A small self-supervised image encoder, trained from scratch.
Data: trained on microscope photos of single blood and bone marrow cells, 194171 training examples, 8.4 epochs.
Rows from block 13 of a small self-supervised image encoder, named by matrix and row number. Rows with one number belong to one channel. Each number is 128 + 24 x the weight over its row's rms, rounded and kept within 0 to 255. All counts start at 0. Numbers have three digits each. After the name is the row's rms in percent of the matrix's.
After each channel's rows are labels from the 100 images, of 14848, where the channel reaches its highest value: "patch colour" is the nearest of a few named colours to the mean colour under the peak. Only what is clearly more common there than usual is listed. The data: microscope photos of single blood and bone marrow cells.
# convs1: 3x3 conv (model.blocks.13.convs.1.weight, 192x192x3x3, each kernel summed), inputs 0-38
# convs2: expand pointwise conv (model.blocks.13.convs.2.weight, 768x192x1x1, transposed), outputs 0-38

convs1.95 094:114129105099112110144067124136120091133103119140124162121131128114153151128134102119132117136062096123141162095111122
convs2.95 092:149131124124081089156111139124125126178159106137122121153120153156160132142111189111124151158148118129155109125137135
patch colour: blue

convs1.115 105:143108140122120112098118135112121148112104129091111122120128140140117127147115070143069104120136148111138154128139141
convs2.115 095:129141142115139110131140121111127146162154114106127135138129108125133137121167076140124095147136140137126090105102107
patch colour: white

convs1.57 079:127124110092113137150122091166137145153100144124117161130199121153130121118099129126145095127149145118144123136146119
convs2.57 094:198132175103135093100114111137097105104112102135148074106124139151122149138118123113098113104142154108127110123144119
patch colour: blue

convs1.25 084:111106120175097116122113161097068113104126136122102086145136119102124133139096141125126133075134138094123109102059082
convs2.25 108:139116126123086147068155140112120113109172166125136139163118115145120131127126164117131110162111089155142126122186103
patch colour: purple; blue

convs1.111 096:138109110125138135088134076110132101122138104132145107113151121124140149090112118114095160131112103186105099134148143
convs2.111 098:154128145127134100146125135170141159142120131091141121127181128117161141124113153107097094132125125153148131150088118
patch colour: blue; purple

convs1.32 091:111137103117110138130098110135155117119159161118139150125140102126137144171131132145146131131128093121104152105143115
convs2.32 099:145127140154179136142121091174109173104117128086115122125111084129110137140156102100087087116135149155107153115124131
patch colour: grey

convs1.162 089:152111164115093118143142181093123072119132125138125111157166114116092190171100140141145130095149157134136137133103150
convs2.162 099:130100107104099139139138162091126111115179157168119157112108130131136121144151139126130154103128122150101121203122158
patch colour: purple

convs1.179 108:101100135118098106105136184077139106102145097089109106133127088124138127122095131135139120111152181115101108133078102
convs2.179 099:137136088107142107097121100131127117130089110112134127117123135134161136140155154135140086113108104160093132109128071
patch colour: blue

convs1.170 086:151126123171117131126067123130131105093117117137141144165156101081083137127109080133096131109101116204129118100105105
convs2.170 099:098115102094114089052112056117157104120160145127079124143158144135118131129121177126149111112101120156168117102118099
patch colour: blue

convs1.2 110:120107077139143151143092109136170150151055134122103093133090121136095131080133118127155111152148106134127120128145105
convs2.2 097:147153107127167143127134125115138141148070082107135126118065125113131087138130089140147147179091152092159163108128121
patch colour: blue

convs1.35 090:126130091152189129124125120112125112114111125149150116156163134114150121151129142078159140067098092192110095115123136
convs2.35 109:137182117121108150076112137098147114129173137139148107131163120167131144115153142130121105094118128140138133122141125
patch colour: blue

convs1.119 091:106128119101110112156128128126103132139117119094117143140190110149158131117139124105149141084134119139164132108127134
convs2.119 100:124102156158126146116110090123119093093109153123116151135095148106123122169135087102126157102145108113147084143124128
patch colour: blue

convs1.148 102:138152128159131185124118087151132114107135091169146170121122095127082114186108092152071116114119098107103099111127113
convs2.148 110:120080133126150118101097124112110094113138105137102127099126108098125111084145144099129115124125083110131121081102109
patch colour: blue

convs1.75 083:145153154144114123158134140103140086105085145118088146106175120127136101136124130142155135150094143090165112111185096
convs2.75 099:159132131136125133124102124089157108168129140168106117142131141103128130113114130144117140155141131124081149101115112
patch colour: blue

convs1.174 117:131081181148129141113156156129114124153122140117145124099098144183139137142117138188059132155102148100099144158162108
convs2.174 101:113127095104124139085122130112141143096131122142130121105099127109086102128141080127170121085111126119148124123201122
patch colour: blue

convs1.86 104:130122108112160121099142154093106150149155121114123128143179144142148170144123135123154147105142134159142093154119145
convs2.86 103:085117119094108132143102154166106152144113119150101118152121083130123124136093101126134102108086110146124124141126121
patch colour: blue

convs1.97 107:105128121131110118138095115183201098109128108113167122106107061125078124119120102155112120110120125108108123118144117
convs2.97 127:148094148124133100080120117099110097134100108133080134140114109093088136128145101113159107057133123116134086128141120
patch colour: blue

convs1.14 082:149119151120122151101134147147123114142153155146100159062116175155149141110108129134099126133098109137114140141133131
convs2.14 106:114170170191174132139123190155098136149133151102196139128148118123097114103113175126115162133139115102164125189122104
patch colour: purple

convs1.106 093:130102120127084088123124159113151136105117126104079097122063130098122147149110131164123120135111134121135124132143098
convs2.106 097:123142102168137158161116125077161147141192142110069103130125162106135114122118147116126109110074130130120154155087145
patch colour: blue

convs1.29 116:157130143152120150122098174157115110133102141189128136148165151121128154118134127161145156119149125169162147125131113
convs2.29 107:124139123142124128089175161117131141069098152130142144128039177082104121147163149125130185137138140153132107133117137
patch colour: blue

convs1.42 108:111128085132116113168104131146107083124095136105163143122124123114127135141076161108108169143088186145169127126109115
convs2.42 098:122195159161135132114150097174154155170126124131151145108111160130152081089138162112127114132106109119149113112194119
patch colour: blue; purple

convs1.24 090:107109091130161145111114107116071132120086125150122150188102152130068128158150121099120151126147119115155137126151119
convs2.24 097:141232091119112127144137066141099132140160108081050132117114165116139132125112084127139131135118169118125142116109149
patch colour: purple; blue

convs1.114 124:115109135157125152151140149100143130120114115136103109137182145121171106141082149145150131107110124115079176092111125
convs2.114 098:129104123128110134134133098174085112127125139092153120098106139118125136108173122132157180156136140170146130105129141
patch colour: blue

convs1.153 078:080133148080123092074129146132155131144117116133070102110131098133168124156111150104092129114120129131116124133143141
convs2.153 098:178137128196115146108140109151128118067154137125135072113087131113161136143110125140138174116143155111151126088081119
patch colour: purple

convs1.20 072:131147093071142122128129151108107136159124147119115174133154131153147113072155147125163140100159105144135084149157104
convs2.20 101:124075112105118146179096098158124104117059090152088147108107122153116113138095080117102091142150153109109107133114159
patch colour: blue

convs1.67 126:141116136106101117093134166118124133132103125122124128142104133153046132110106164126146147128152166140141091143117097
convs2.67 097:126145131119123109149143117127163115155104097162145149105192129084113096141121145135123165131149108143162149127131144
patch colour: blue

convs1.55 110:131116135086146153134178154153150129135134134122123156175147104165131110140181123115117122142125163113150143135144127
convs2.55 097:124143130124161121104142161161155158133075121122128139125184182158145105186151111126147091161081121137103134100129104
patch colour: pink

convs1.182 098:131112143106119127084112132125145129133126135150148155155154162145181125092143082120130121118107144151167139110128134
convs2.182 092:133136156098131074130137145114099132095154097086167133119111134179149174095149113144162069161145147124137131165135142
patch colour: purple

convs1.143 100:121147163119121154132122121116150127145138135170148142153125153151131161118171101108108136123135130113142144161137147
convs2.143 103:139138128150140135078142158130113137122135146109142145114141123148103110155146112116136131100134135139125105124114109
patch colour: pink

convs1.65 118:083109115048135091182112090115137126107129102077111133101134098114099120091118100132104133104149119141112111181113130
convs2.65 103:176156150148117124102155131113101118144150160110154131122150148145112086140141133112149160150135139127141111140133109
patch colour: grey

convs1.91 091:142144120193167155116103136148159143140118120181144132151113124136138090156131112097140126153119116125155081163160125
convs2.91 101:114128136171154119102121123114086082102062135090082133126115120132142114128146124122128127099136139102120140105108118
patch colour: blue

convs1.88 104:115151097130160132136147111080118124120150142122113110120081150135172131105118169132106139179121084140140122153099118
convs2.88 104:084115146119120103127094126134113103111124112140097136108146129103105090130130172136160127101101105152129158121128135
patch colour: purple

convs1.175 133:130114156139104141163122133145126144107127098115130115131154128125134130127075107156145159134118119110099164119142148
convs2.175 116:134146117136125111112089106128167158164117152104110150127132109164160132092139101129131156103130125144145116114111114
patch colour: blue