config = dict(
    crop_scale_min=0.3,
    cautious_weight_decay=True,
    epochs=8.4,
)
Rows from block 5 of a small self-supervised image encoder, named by matrix and row number. Rows with one number belong to one channel. Each number is 128 + 32 x the weight over its row's rms, rounded and kept within 0 to 255. All counts start at 0.
Before each channel's rows are labels from the 100 images, of 14848, where the channel reaches its highest value: "colour at peak" is the nearest of a few named colours to the mean colour under the peak. Only what is clearly more common there than usual is listed. The data: microscope photos of single blood and bone marrow cells. In brackets: how many of the 100.
# convs1: 3x3 conv (model.blocks.5.convs.1.weight, 48x48x3x3, each kernel summed), inputs 0-47
# convs2: expand pointwise conv (model.blocks.5.convs.2.weight, 192x48x1x1, transposed), outputs 0-63

colour at peak: blue (59)
convs1.41 [107 161 175 110 141 137 160  82  90 183 159 114 148 113 168 120 128 117 157 154 146 119 126 157 156  37 158 121 169  90 137  93  96 156  90 115 109 138 124  83  94 138 120 137 144  56 138  68]
convs2.41 [162 125 148 106 182 110 123 167 160 137 206 133 123 133 105 130 101 139 203 125 145 151 149 158 125  94 130 125 144  92 133 193 135 226 154 121 122 132  63 135 159 106 143 131 145 145  88 164 159 186 106  94 144 141 163 133 127 131 153 145 140 133 141  77]

colour at peak: pink (47)
convs1.42 [ 85 160 126  88 121 143 149 104  88  71 142 130 116  82 148  97 148  83 123  84 170 102  94 152 147 111 153  77 110 150 139  81  62  88 149 112 114 114 144  81  94  91 158 131 139  67 140 174]
convs2.42 [147 159  68  81 129 102 151 141 175 162 119 175  80 130 117 120 118 101 105 185 131 170 141  98 101 156 132 137 134 137 102 129 103 118 153 175 144 141 134 149 193  99 138 152 107  61 151 113 128  98  49 146 156 104 151 152 138 132 101 135 110 151 114 151]

colour at peak: black (31)
convs1.13 [ 80 191 105 198 152 194  62 155 112 187 123 161 135 157  86 136 101 155 165 157 143 129 111 136 143 144 177 147 105 122 137 128 152  60 110 114 133 124  62 118 158 134 145 141 131 127 121 128]
convs2.13 [ 90 138 129 160 228 100  66 127 133 100 143  75 156 163  74 105 100 171 154 105 160  73  40 113 166 118 110 146 180 149 141 144 164 175 165 166  91 107  64 155  92 107 117 105  85  83 120  91 128 141 101 138 145 138  37 125 173 150  98  99 129 131 125 125]

colour at peak: purple (47); blue (41)
convs1.18 [ 95  68 153 128 105 191 166 128 115 150 134  77  89 138 110 104 132 169 104  85 154 117 132 195 137 173 141  87 147 126 104 143  79 140 113  97 139  79 132 173 102 132 154 139  61  95 138 175]
convs2.18 [135 156  87 139 115 176  67 135 132 123 109 108 112 143 140 109 164 140 166 153  61 143 182 114  93 110 130 115 123 138 114 132 144 110 117 112 115 116  68 116 105 152 107 116 165 120  89  65  57  87 113 200 161 142 104 153 138 167 116 116 189 107 177 123]

colour at peak: white (52)
convs1.45 [135 113 127 123 123 202  52 171 123 100  83 105 129  87 128 121 147  73 102  77 149  97 141 157  93 111 106 142 172 128 101 131  90  79 104 120 135 179 179 122 153 106 146 129 148 141  72 170]
convs2.45 [ 63 118 164 140 156 122 112 114  68 102 136 170  88 103 167 144 142 140 166 137 133 119 142  88  78 196 141 150 161 117 120 138 156 115 127 135 136 137 102 117 157  66  99 117 132  71 136 154  89 121 203  98  93 147 101 124 129  96  89 160 112 127 122 104]

colour at peak: purple (39)
convs1.46 [167 124  44 139 158 119 121 165  94 103  89 150  80  86 112 156 179  75 108 142 119 124  80 126 178  84 107 148 106 136 135 130 133 112 121 133 155 133  83  92  98  62 105 121 131 143 137  64]
convs2.46 [108  82 126 106 130 161  79  86  81 151 146 132 133 182 125  79 143 107  89 170 134 113 138  40  90 121 110 166 109 211 158 156 138 124  95 126 112 108  87 137 176 148 141 148  80 148 196 160 169 185 108 162 122 141 161 116 162 152  68  96  95 163 148 136]

colour at peak: black (51); blue (40)
convs1.8 [143 142 127 134  92 116 165 152 115 122  64  82 160 119 107  70 141 174 134 128 127 127 130 144 151 140 157  40 119  66 103  79 109 118 167 165 135 154  82 138 184 127 168  94 149 169 100 129]
convs2.8 [129 126 162 151 102 164 146 115  93 120 157 158  69 151 119 156 129 124 143 114 155 141 117  69 189 161 142  51  95 124 131 136 129 159 111  66 111 143  97  58 151 158  59 170 107 108 146 115 159 136 192 186 137 117 126 118 124 167 143  87 202 101 117 184]

colour at peak: purple (56); blue (37)
convs1.27 [ 87 123 145 157  98  99 109  84 112 131 115  95 112 176 134 116 117 165 121  75  89 128 120 173 191  87 109  83 138 127  92  96 101 157  97 117 181  70 129  75 133  99  67 128 108  97  90 102]
convs2.27 [133 154 108 151  69  92 101 133 123 151 130 169  87  89 127 168 171 173 138 158  51  89  91 171  84 110 138 174 120 106 138 163 163  95 141 117 142 174 123 121 135 115 115 125  36 166 155 124 131 148 140 142 184 127 137 150 209 127 170  74 139  89 154 142]

colour at peak: purple (46); blue (33)
convs1.32 [134 167 161 183  93  84  97 123 156 174  89 132 167 114 125 124  86 143 152 125  93 135  87  69 131 150 140  80 155  75 121 119 121 133 158 103  80 179 127 104 101 154 126  71 119 161  97 187]
convs2.32 [109 104 100 136  83  78 139 114 162 110 164 130 180  84  81 158 167 133  79 136 111  93 121 127 138 141 120 105 130 121 119 137 141 148 140 115 119 173 126 105  75 120 143 198  79 149 160 124 121 123 147 187 132 177 106 231 146  87 117 117 143 131 111 169]

colour at peak: purple (51); blue (31)
convs1.17 [131 132 103 118 123  66 101 138 135 127  94 125  90 128 165 158 125  61  97 151 129  62 122 148 114 113 111  93 111 141 156  95 122 117 179 105 214  85 113  71 119 131 145 204 110 110 148 152]
convs2.17 [140  98 107 147  97 128  91  74 117  86  95 110 107 120  66 127 131 121  95 144 160  77 114 130 110 129 134 117 118  98 212 177 156  83  99 123  75 173 147  97  98  84  81 140 173 167 116  41 141 133 188  78 117  64 114 111 188 123  91 108 118 139 103 113]

colour at peak: black (67); blue (28)
convs1.26 [150 133 145 113  57 153 144 141 139 105 124  87 119  96  99 128 119  73 114  94 150 190  85 129 129 138 218 105 127 145  65  90  79 155 108 136 106 145 111 149 112 161 115  79 164 175 129 139]
convs2.26 [141  79 133 124 137 161 135 104 194 128 112 159  21 155  78  71 103  90 157 123 128 146 112 132  69 111  81 142  95 162  91 150  74 182  90  89 141 127 153 128  89 159  69 158 111 137 171 109 156 133 134  73 163 108 156 137 154 132 148 121 124 140 154  89]

colour at peak: pink (49)
convs1.7 [151 158 141 150 119  68 153 136 196 134 123 123 121 125 152  91 167  88 134 112 160 137 123 127 102 132 118 120  81 120 138 144 117 135 174  87  49  75 142 140 129 126  91 188  89 121 161 211]
convs2.7 [138 131 109 129 128 106  93 134 156 129 160 110  72 113  46 118 128  94  85 222 148  93  85 109 132 112 123 120 133 115 135 123  91 120  86 129 171 143 188 113 140  78  74 107 166 152  66 105 164 115  90 194 144 156 150  94 126 115 144  88 116 136 146  86]

colour at peak: white (64)
convs1.39 [129 122  65 177 145  88  96 175 134 165 111 128 150 131 134 126 176 131  98 112 109 135 158 144 145 112  79 182 191 142  91 109  92 184 123 133 168  91 171  92 123 116  68 121 148  84 168 143]
convs2.39 [168 151 168  84 114 149 117 123 147 110 156 154 100 140 196 125 128 213 124 156 129 106 198  87 115 125 169  94 117 156 118 115 138  70 133 137 100 158 146 130 104 132  93  97 139  93 135 168 116  26 188  93  75 105 124 149 112 126 150  77 162  67 141 135]

colour at peak: pink (46)
convs1.38 [174 174  99 103 142  67 145 152 166 140 150 144  97 152 112 170 122 114 111 136 111 110 111 163 149  99 130 185 131 149  72 110 159 128 136 103 130  77 185  95  79 140 105 161 133 116  73  54]
convs2.38 [126 172  59 109 112 117 115 166 176 145 132 134 181 107  89 136 114 210 178  95 106  73 113 135 106 131 156  97 156 102 116 118 122 169 111  70  96 169 119 122 105  50 119 123 106  96 116 110 110 114 100 101 111 133 101  63 192 132 130 167 122 167 133 130]

colour at peak: black (76)
convs1.35 [125  78 135 116 105 140  72 155 148 105 139 116 121  98 102 105  98 143 142 136  95 102  97 202 195 112 184 108 155 177 114  78  99 115 177 128 118 131  98 130  85 153 205  87 138 139 129 132]
convs2.35 [110 117 180 184 143 123 166  58 116 140  81 150 149 137 128 123  86 120  98 119  68 171 123 157 162  83  96  65 130 119  75 117 145 136 112 174 148 111 120  93 122 123 106 164  45 131 149  85  76  74 155 114 129 151 110  82  84 147 106  99 150 179 133 131]

colour at peak: blue (53); black (29)
convs1.9 [138  88 118  85 130 122 142  92 151 153  98  96  86 141 174 187 122 142  80 156  75 179  62 168 159  67 107 141 149 115 145 122 187 127 110 119 160 112 137 125 110 155 161 103  66 122 121 106]
convs2.9 [117  88 164 147 132 188 108 187 128 161  95  89 115 178  65  99 153 170  98  93  96 181 180 112  77 127 109 132 139 114 132 167 110 158  64 169 119 173 151  80 117 114 135 101 112  84 126 136 117 155 102 119 136  95 150 117 126 139 120 127 156 115 136  83]