{"arch": "resnet_bottleneck", "dataset": "microscope photos of single blood and bone marrow cells", "norm": "batchnorm", "kernel_size": 3, "avg_pool_shortcut": false, "widths": [192, 384, 768], "projector_hidden": 1024, "init": "small_normal", "adamw_lr_other_params": 0.0016, "epochs": 8.4, "warmup_steps": 320, "adamw_weight_decay_other_params": 0.05}
Rows from block 3 of a small self-supervised image encoder, named by matrix and row number. Rows with one number belong to one channel. Each number is 128 + 24 x the weight over its row's rms, rounded and kept within 0 to 255. All counts start at 0. Numbers have three digits each.
After each channel's rows are labels from the 100 images, of 14848, where the channel reaches its highest value: "top examples" is what is common among them; "colour at peak" is the nearest of a few named colours to the mean colour under the peak. Only what is clearly more common there than usual is listed. The data: microscope photos of single blood and bone marrow cells. In brackets: how many of the 100.
# convs1: 3x3 conv (model.blocks.3.convs.1.weight, 48x48x3x3, each kernel summed), inputs 0-47
# convs2: expand pointwise conv (model.blocks.3.convs.2.weight, 192x48x1x1, transposed), outputs 0-95

convs1.32:102130143128106094136154110106148150102190133147103123130129161155157151134126079175145143104096137154136141134154136109145152126124160156080141
convs2.32:072159085131117094104104091170105105133153152094122112136119136124064101123106109130141116150094123079124135156140130129101122104137141130148134126151114140156107120120115125073104158129121078150136152113106153105114113092104139103123128137115119140126173147125135206099156112158113092157
top examples: smear: peripheral blood (58)
colour at peak: blue (33)

convs1.34:118146121139121125128101148100109181135110150105122070130150128103122122122182152125116113106139129123164088157100109161110129113164091138083125
convs2.34:150091107133111093135139129125141123100118159081116110152119113131145125155143154088174134109105145118139113152157153166105108118113105139122126145127144098115146116102121128146099105119115118156121167155125154125072144128127104133098094111118116157131153120161207077122137158146162156123
top examples: smear: peripheral blood (78)
colour at peak: pink (76)

convs1.18:114133134139106135134083172120093102108151107131092140110152137164062158135140105165148156088137121136150134144134148123103090137126168124128147
convs2.18:155100128140078085129140134147123134120089141117127106131087171128123122138060127120137096166140119106134100109117141143138116131090144129113093119108150129140082109118132184103096113092127147130151167126097117122138139139156106095128089086092163105104084118110129144125123119114142101154
top examples: cell type: erythroblast (40); smear: peripheral blood (36)
colour at peak: black (32)

convs1.27:172096127114128121114115100114108147122117097108084116145068124144138074115112130146139120137106108137130121107119123151145181115169112108100084
convs2.27:161146096090154089152113113099121131163169128145123153137136105095142122150106130139122113088124135121152148152132156149145186111129131148145144121140140161127170154172137134146113093120163089141114153143177200126116086149117121165120159167090134139127151134102147130144129129147075119121
top examples: smear: peripheral blood (100)
colour at peak: pink (97)

convs1.8:138100128091157131168195093161151110114113094099135122121130094148134092141142143109139127158083106128106139134132139130152166115130147096131099
convs2.8:095117088122172106144127190146143147121109167128111154153156044120152139127101135132104123099093139151107100169156140140145117124134155152081166121155126110071153150140118180105177115122122107120140109084142153137104144114114149129112139114103139147088143169109140130101104155129116143069
top examples: smear: peripheral blood (38)
colour at peak: purple (56); blue (33)

convs1.2:164107128136147079145107093095121101119112139099111134097107118155081109070109136114156113110089114122164106117145110137113154106125121125086120
convs2.2:096137099127124159118130138131144129157140188141107149161146150148086124181110194120156110133132145145171126105202120141106104129143139084114123148123151108095132138131150142141109096116120163123156152131147138130145116160150117122124104117069128166163113181107188125097150109133118114131
top examples: smear: peripheral blood (77)
colour at peak: pink (75)

convs1.5:161099170127127161136095148110145123112074109105157119116138118113120131111134171153112164136128109126154111108168162108080111163105126133091125
convs2.5:138102122162093166093139120087118126132107072138139105152118166108154105096155116095125135128140153120100139123123130125128070142105126115112115101106132159131096151119102142118144106116121146124166128122106125120142109117113091155131112154199131118069136130095167106137165098139119147131
top examples: smear: peripheral blood (42)
colour at peak: white (60)

convs1.26:119131193125141083098151124098131161123144133104156159111129151094129130106129114150142136141129121109143091112157123141066133099087157146127105
convs2.26:082169107126166098154115130142146118112175115151113114106120120133137166139135123188147103111077097154099119148119105123133119154142126096131103132105175153091150111131144129145144094124103102101131134154099140104132153099116125134146107138141111144139109161124110095159116178129146121127
top examples: cell type: segmented neutrophil (51)
colour at peak: purple (43); blue (34)

convs1.39:143136171136152134147123155106121104135128140113171136118158145077100155134128128152117099150141106142120121142170160163092102134129177170157101
convs2.39:092156124149122098116130139110131134054092138155128089132134126127049112202180158109143104140170083132096184107153122160139117141117133131139123136142105122143109146101108135144139133130121117134094135129120151127109131079128125104126110107120138127108185101134135146104151103093097116112
top examples: smear: peripheral blood (65)
colour at peak: white (69)

convs1.45:116151157094092054088135151116152141110143146134086131132143136097102105130129101129131100171117129146157093131107105122114167138125107117107128
convs2.45:125171141106094110140091107110126113113131159123115100103100115141032144123107133101144113139099108132149090090109114102108113098099134178126115159134087125093112078165113156124129138124142125145149151135157122115111156118164103103120121090144128129125100157120166123124129038095120132114
top examples: smear: peripheral blood (49)
colour at peak: black (27)

convs1.24:143133111105162123118126138127120108134078110145101075103093138158153133157093143146064127135089082089113142137121130135116105133145104109127124
convs2.24:172102136109115106164138127133098135144142133113094158094115151147108127138121145092126151116119134162132112144128117133139141197060117131155118117156130101175167076162170156124150129091130107158138137102155132157155118163117169111103113120149110132138166165102141127175155128115119141124
top examples: smear: peripheral blood (46)
colour at peak: purple (55)

convs1.28:057110146108128119125135120125146113075137140099143128113139161169149114081112107134128116154139163095116159128108089124171136102115152116118122
convs2.28:133121076142129134149125128137114143183112129110080129117128105123119119153127110159125073125111129096090120130146130146132129144161118149099164146126119085087085100135148101152153122090170117084087100115143134141100110152126141120123161106154102132139154151115098141140106107138164133102
top examples: smear: peripheral blood (42)
colour at peak: blue (28)

convs1.0:125128158120142072120086132113142065110131118162142117120160126154102133121125090118141080111144111158168086143135116115087133128132144145157129
convs2.0:126091099134099124130105125146136154124157177143173128097134096120121095136171119205087139145100166106150126140125124123097128132117182130170150107124123174125088116157110127154101129181167129154107106120151143128148119117134113149128143141158142098130220114110120133122102125134141114128
top examples: smear: peripheral blood (93)
colour at peak: pink (92)

convs1.19:120120123114153139106097142124153154134182137118129106095137181152108117124132138124122126132131128124115157165156137078145110149167058151144153
convs2.19:138107109114093151188175137098098126099153108103104117115126122116171076128088144136105107138120087089115124159137145136119126103120173135108159151100147139175117111153150141158097099129144114106109145159159142086104129140173097117112173140145133134095159081140094129157100175155148124133
top examples: smear: peripheral blood (55); cell type: segmented neutrophil (44)
colour at peak: white (57)

convs1.21:088134134119131133086154120091137122121110176099076158114125151099124124130161099124141111107145123107133161146146143118116185099101111088142110
convs2.21:124176105165104105112105127132113083140129099119118110179134135177142107119120087156120109094160147089155144165126151109128123143148100103117141107091136133156061115156122142124133135148114105112110107142115077095114164113176115126165129160104097129147130157127136134111143141195134119127
top examples: cell type: segmented neutrophil (49)
colour at peak: blue (50)

convs1.11:150111096133138136118110111127121123140083137121098137139090142215146127104093116124137117077124111112105132127134137098181106128093110121134141
convs2.11:139133119107117130154117136157093171186100143147107107115089143132113131119112133165204114119133096143113132157182146105147123168167113137145168119110106126148125133170124132108133129148113106111122145159140128119147121144116142114130124097119126136133136133140153118119122117114113162141
top examples: smear: peripheral blood (81); cell type: segmented neutrophil (47)
colour at peak: pink (77)

convs1.1:127100115132147129102121120101112174142168119116091123154121102130124118148116126103128081159139140132145158127131073161165110097145156075116100
convs2.1:102133104137118133093125135105125113146088134135155130086115092090086119127120106146150137098125131099137118097105126108118115124141171119130136114145124124169124107157120142134111103163150147089152122143142164130113158144150173127106154130105116126121150145150136116119093118160163105169
top examples: cell type: segmented neutrophil (51)
colour at peak: blue (45)