Rows from block 12 of a small self-supervised image encoder, named by matrix and row number. Rows with one number belong to one channel. Each number is 500 + 40 x the weight over its row's rms, rounded and kept within 0 to 999. All counts start at 0. Numbers have three digits each.
After each channel's rows are labels from the 100 images, of 14848, where the channel reaches its highest value: "colour at peak" is the nearest of a few named colours to the mean colour under the peak. Only what is clearly more common there than usual is listed. The data: microscope photos of single blood and bone marrow cells. In brackets: how many of the 100.
# convs1: 3x3 conv, stride 2 (model.blocks.12.convs.1.weight, 192x192x3x3, each kernel summed), inputs 0-95
# convs2: expand pointwise conv (model.blocks.12.convs.2.weight, 768x192x1x1, transposed), outputs 0-109

convs1.57:527586471439527455537501463505355451456545508613460522469525528527462483456542529477509501518518488512552492516522519575483562494529557475522487503507533516433457499477580498466509548481500478460347485489542440493567494489497466523530480431574505470461469503463593503475476511561539545473
convs2.57:494448568568476519476445472444485463519531511484512514497433377486551459559509476520504528466481585463433536531517506465470508494540521586526455525499466527473468464499494418508512515426578495500523480499473511461499477504464501472497498490474546492442464464514489536572512475540516523516515486537524551488475511500498457536506509
colour at peak: grey (57)

convs1.140:504464519530509433541433511526585509462509455445539501515526486549503565560490503536540584499508487486513482444490495488473499451476419449583464489595512496555531589483467475448507524562467534510498470463515488437479499540514499522544492488506544518632528511578555460481481508454466485564
convs2.140:444447457536502516481463495485527529417462509527452541493513507502570553512554436449492499454425460510528464521510517418489465453505569465472518439494517486504494501461489479528533611489562489506507483567546455493466485446490541532494465451499512624497519440483409504504391471488529488508464534485494481431461521480403530500520495
colour at peak: purple (84)

convs1.108:529542554493525454467562524461524511532510497493483497464489476521486515599547491392496476453530566474502496512521455541515512514551444520513543414456506486449576519521448500564493416494531555603490444453519431520491566532485502403552539487500488460507528637578541487478444498476468497529
convs2.108:500498444487531436450510446410506526517513514582478549498474483527501503446483588540527510475476482460601493540468473482628530437528484489484502449555439515505544491430473420437562475517506603459459515505512495510500553444468485493517479447531504484497534547497595433408557487510519469530489555481534532476479429453482483480521525
colour at peak: blue (63)

convs1.173:470498505509567547501502473489448509503491482474517442473474477490481490479527516486473551372507460442515415505451485471528531529459501440572508531484469540494476610533508545518525446455507481543403515622478481498520485427533512442533499514495525502482463452504471497448533526497491569420
convs2.173:527488601644453565575476510448503483506496474422471490606541498516498454512498567457473520511517474510470510550482518497427414577500537506522521454439520528524555504590522516505577511530525563484469517442526516597550483545584502500499445486486494480550547467548480505559517471489480621598473529510465577498521459535502497433435511
colour at peak: purple (64)

convs1.105:468483595507513530478522481507560528444474479477485523497550440525437568514494494573509478513476515537502455459481526456509530511504523496445478529541489577453448523511448507569518588516548514440505458521480520500497471465511483491498531482483500474576451473480512479504508574428550498511
convs2.105:513514462494505508471485512436537516571403473530495477486539537495531444499450483481470485530444490531568500527540497448482491526515462478516529558478481519508520594454503649562557508613533458488544485535470504483467469505541494513521502507516465509432477463475551498495505522486529519524467486574504493572465501499504502528504485
colour at peak: purple (79)

convs1.138:461545513475475491509467511491634501484516603473474522504530519487452519475533538519553386456513514513505498494474615542520492521509472509572533604550472481501464517485496507501567524604423570423470404501508473467509454467545497508524518456492496517531459500470497494491559567452474478478
convs2.138:490469472458499446437468433517489488537517478547492521473468461450545508478496467488522558547448462463483509517517491504468425439472460530458515479478536463516544548457499450581487517523510407461442524441514472465528554501473523534512520488470478450483405478554469516504490485499482447541483517477531446518515439415446473637489477
colour at peak: purple (68)

convs1.86:572554546492494444530523518531557421470496451463497486490521511577472586466435446466491540548510503518454503524556511518457480459454489470496447523463513489461524466536523555482523537520449484506574501517505462550506494427544500526498558507400518504508503440449454562492476505565508489546
convs2.86:527601522520527557417518462468521503551468508389534556475470539548530536522448468566536491471505475483553540536569507404502487534528511563573507462529525506496530454422532442501579469596399446545449481475508476474456495517515511409504522523612498433560529426480467534499497501466498436449509493465539433510504513565546511481490568
colour at peak: blue (52)

convs1.113:490452483434540557524451520463450499528480527516497637512523561468472472559517483511474567482475530491500467478494370524532521467562494508502499547415535472604551538518512471497494466458498478429508537469504563484518435579536540470476493415455496528467520518495477484518506533458485483518
convs2.113:443496506534482503413494464493456546454520467521539509557498495535437531594480575489481549531470475487478432529440464439523520475474550486561392611473458541480510518476424527461423514627474428526583477480506476530472449495475550476476542458577457433569478558501414585482517594463540469557500523481526471459454523531423462421489470
colour at peak: purple (78)

convs1.187:496406523483454449457580514482595456497433501449512425448479499456519504474528514522555535488553554443563462492493497512493531514531526531508467511500561502488490484479405490532517526509498479524449569441482459400546428434506515494494524388416468500525460546520525480607450535493529412456
convs2.187:542454496479506448545490548505513465505624516531531510461481474514472605484492481510541442485435450501574520509487534472463652470481433533467474563553494475497464498480502455439494557495465544496464544581456564480473491510627487550533491475535520526476463451502543452545486430527494415504470477503510470510528522489493501518491496
colour at peak: blue (38)

convs1.64:473478587526532458450569499469511533519411490483525518516509500468467486564470537529549564477551547440511462490473493514474534507535494558480462472490528520496531476444438477489505511451559514487447496468512465509632493559492453534490517430431509428548382485442478547451510494520493534490
convs2.64:541529431415472473499460562487494510502552501511544523464505506482506448547474578520484542545472479483539564485513463520592493491568496487496528525535462515470483520494455485519487459502485543501528474538458550499439510520502559480506485517475390501559454566546497481447457519533506516556440515520485518421492498594505544474501470
colour at peak: purple (61); blue (31)

convs1.141:499538582510569469474492457499440519476520463478505505475578440450485474479443613510424594468444506536491485501539501529468472537519457596491499437478481507495437485474541548552521521449452529488501502469602512458515463401555460509486514465459556513503470525447531500551467512535505467456
convs2.141:605488498513459520513583525458448560451522510508506481505533459467518492547469482461500486475460504537483504491495511508528515447485558500514516458486469413522612521540543480499559507478522583563540556507499552531522528438464472525511465444487432523523486503512502499506502483518480498477570488447514456502520465413464442571511493
colour at peak: grey (58)

convs1.49:521513491541469515538478479494500495576571531568509471442563488571425502449468469575520462484494483519525480551495614542571460500487537464411424491456445496442475464516523509536417543501491438556478489463531538441481516442570517492525484551515401537543521449531426543511428422513507487480
convs2.49:510580405478461506526501442549520500573448555479528563471482501475507505521464471526465484516491488515564530534480480481438457474459396547508456456538479556519483491506522420580505521539499456517549506468534512459498424510503479463471528519527516479484499457436432502532512485524513511523543495532474425564451485441470485505480506
colour at peak: blue (60)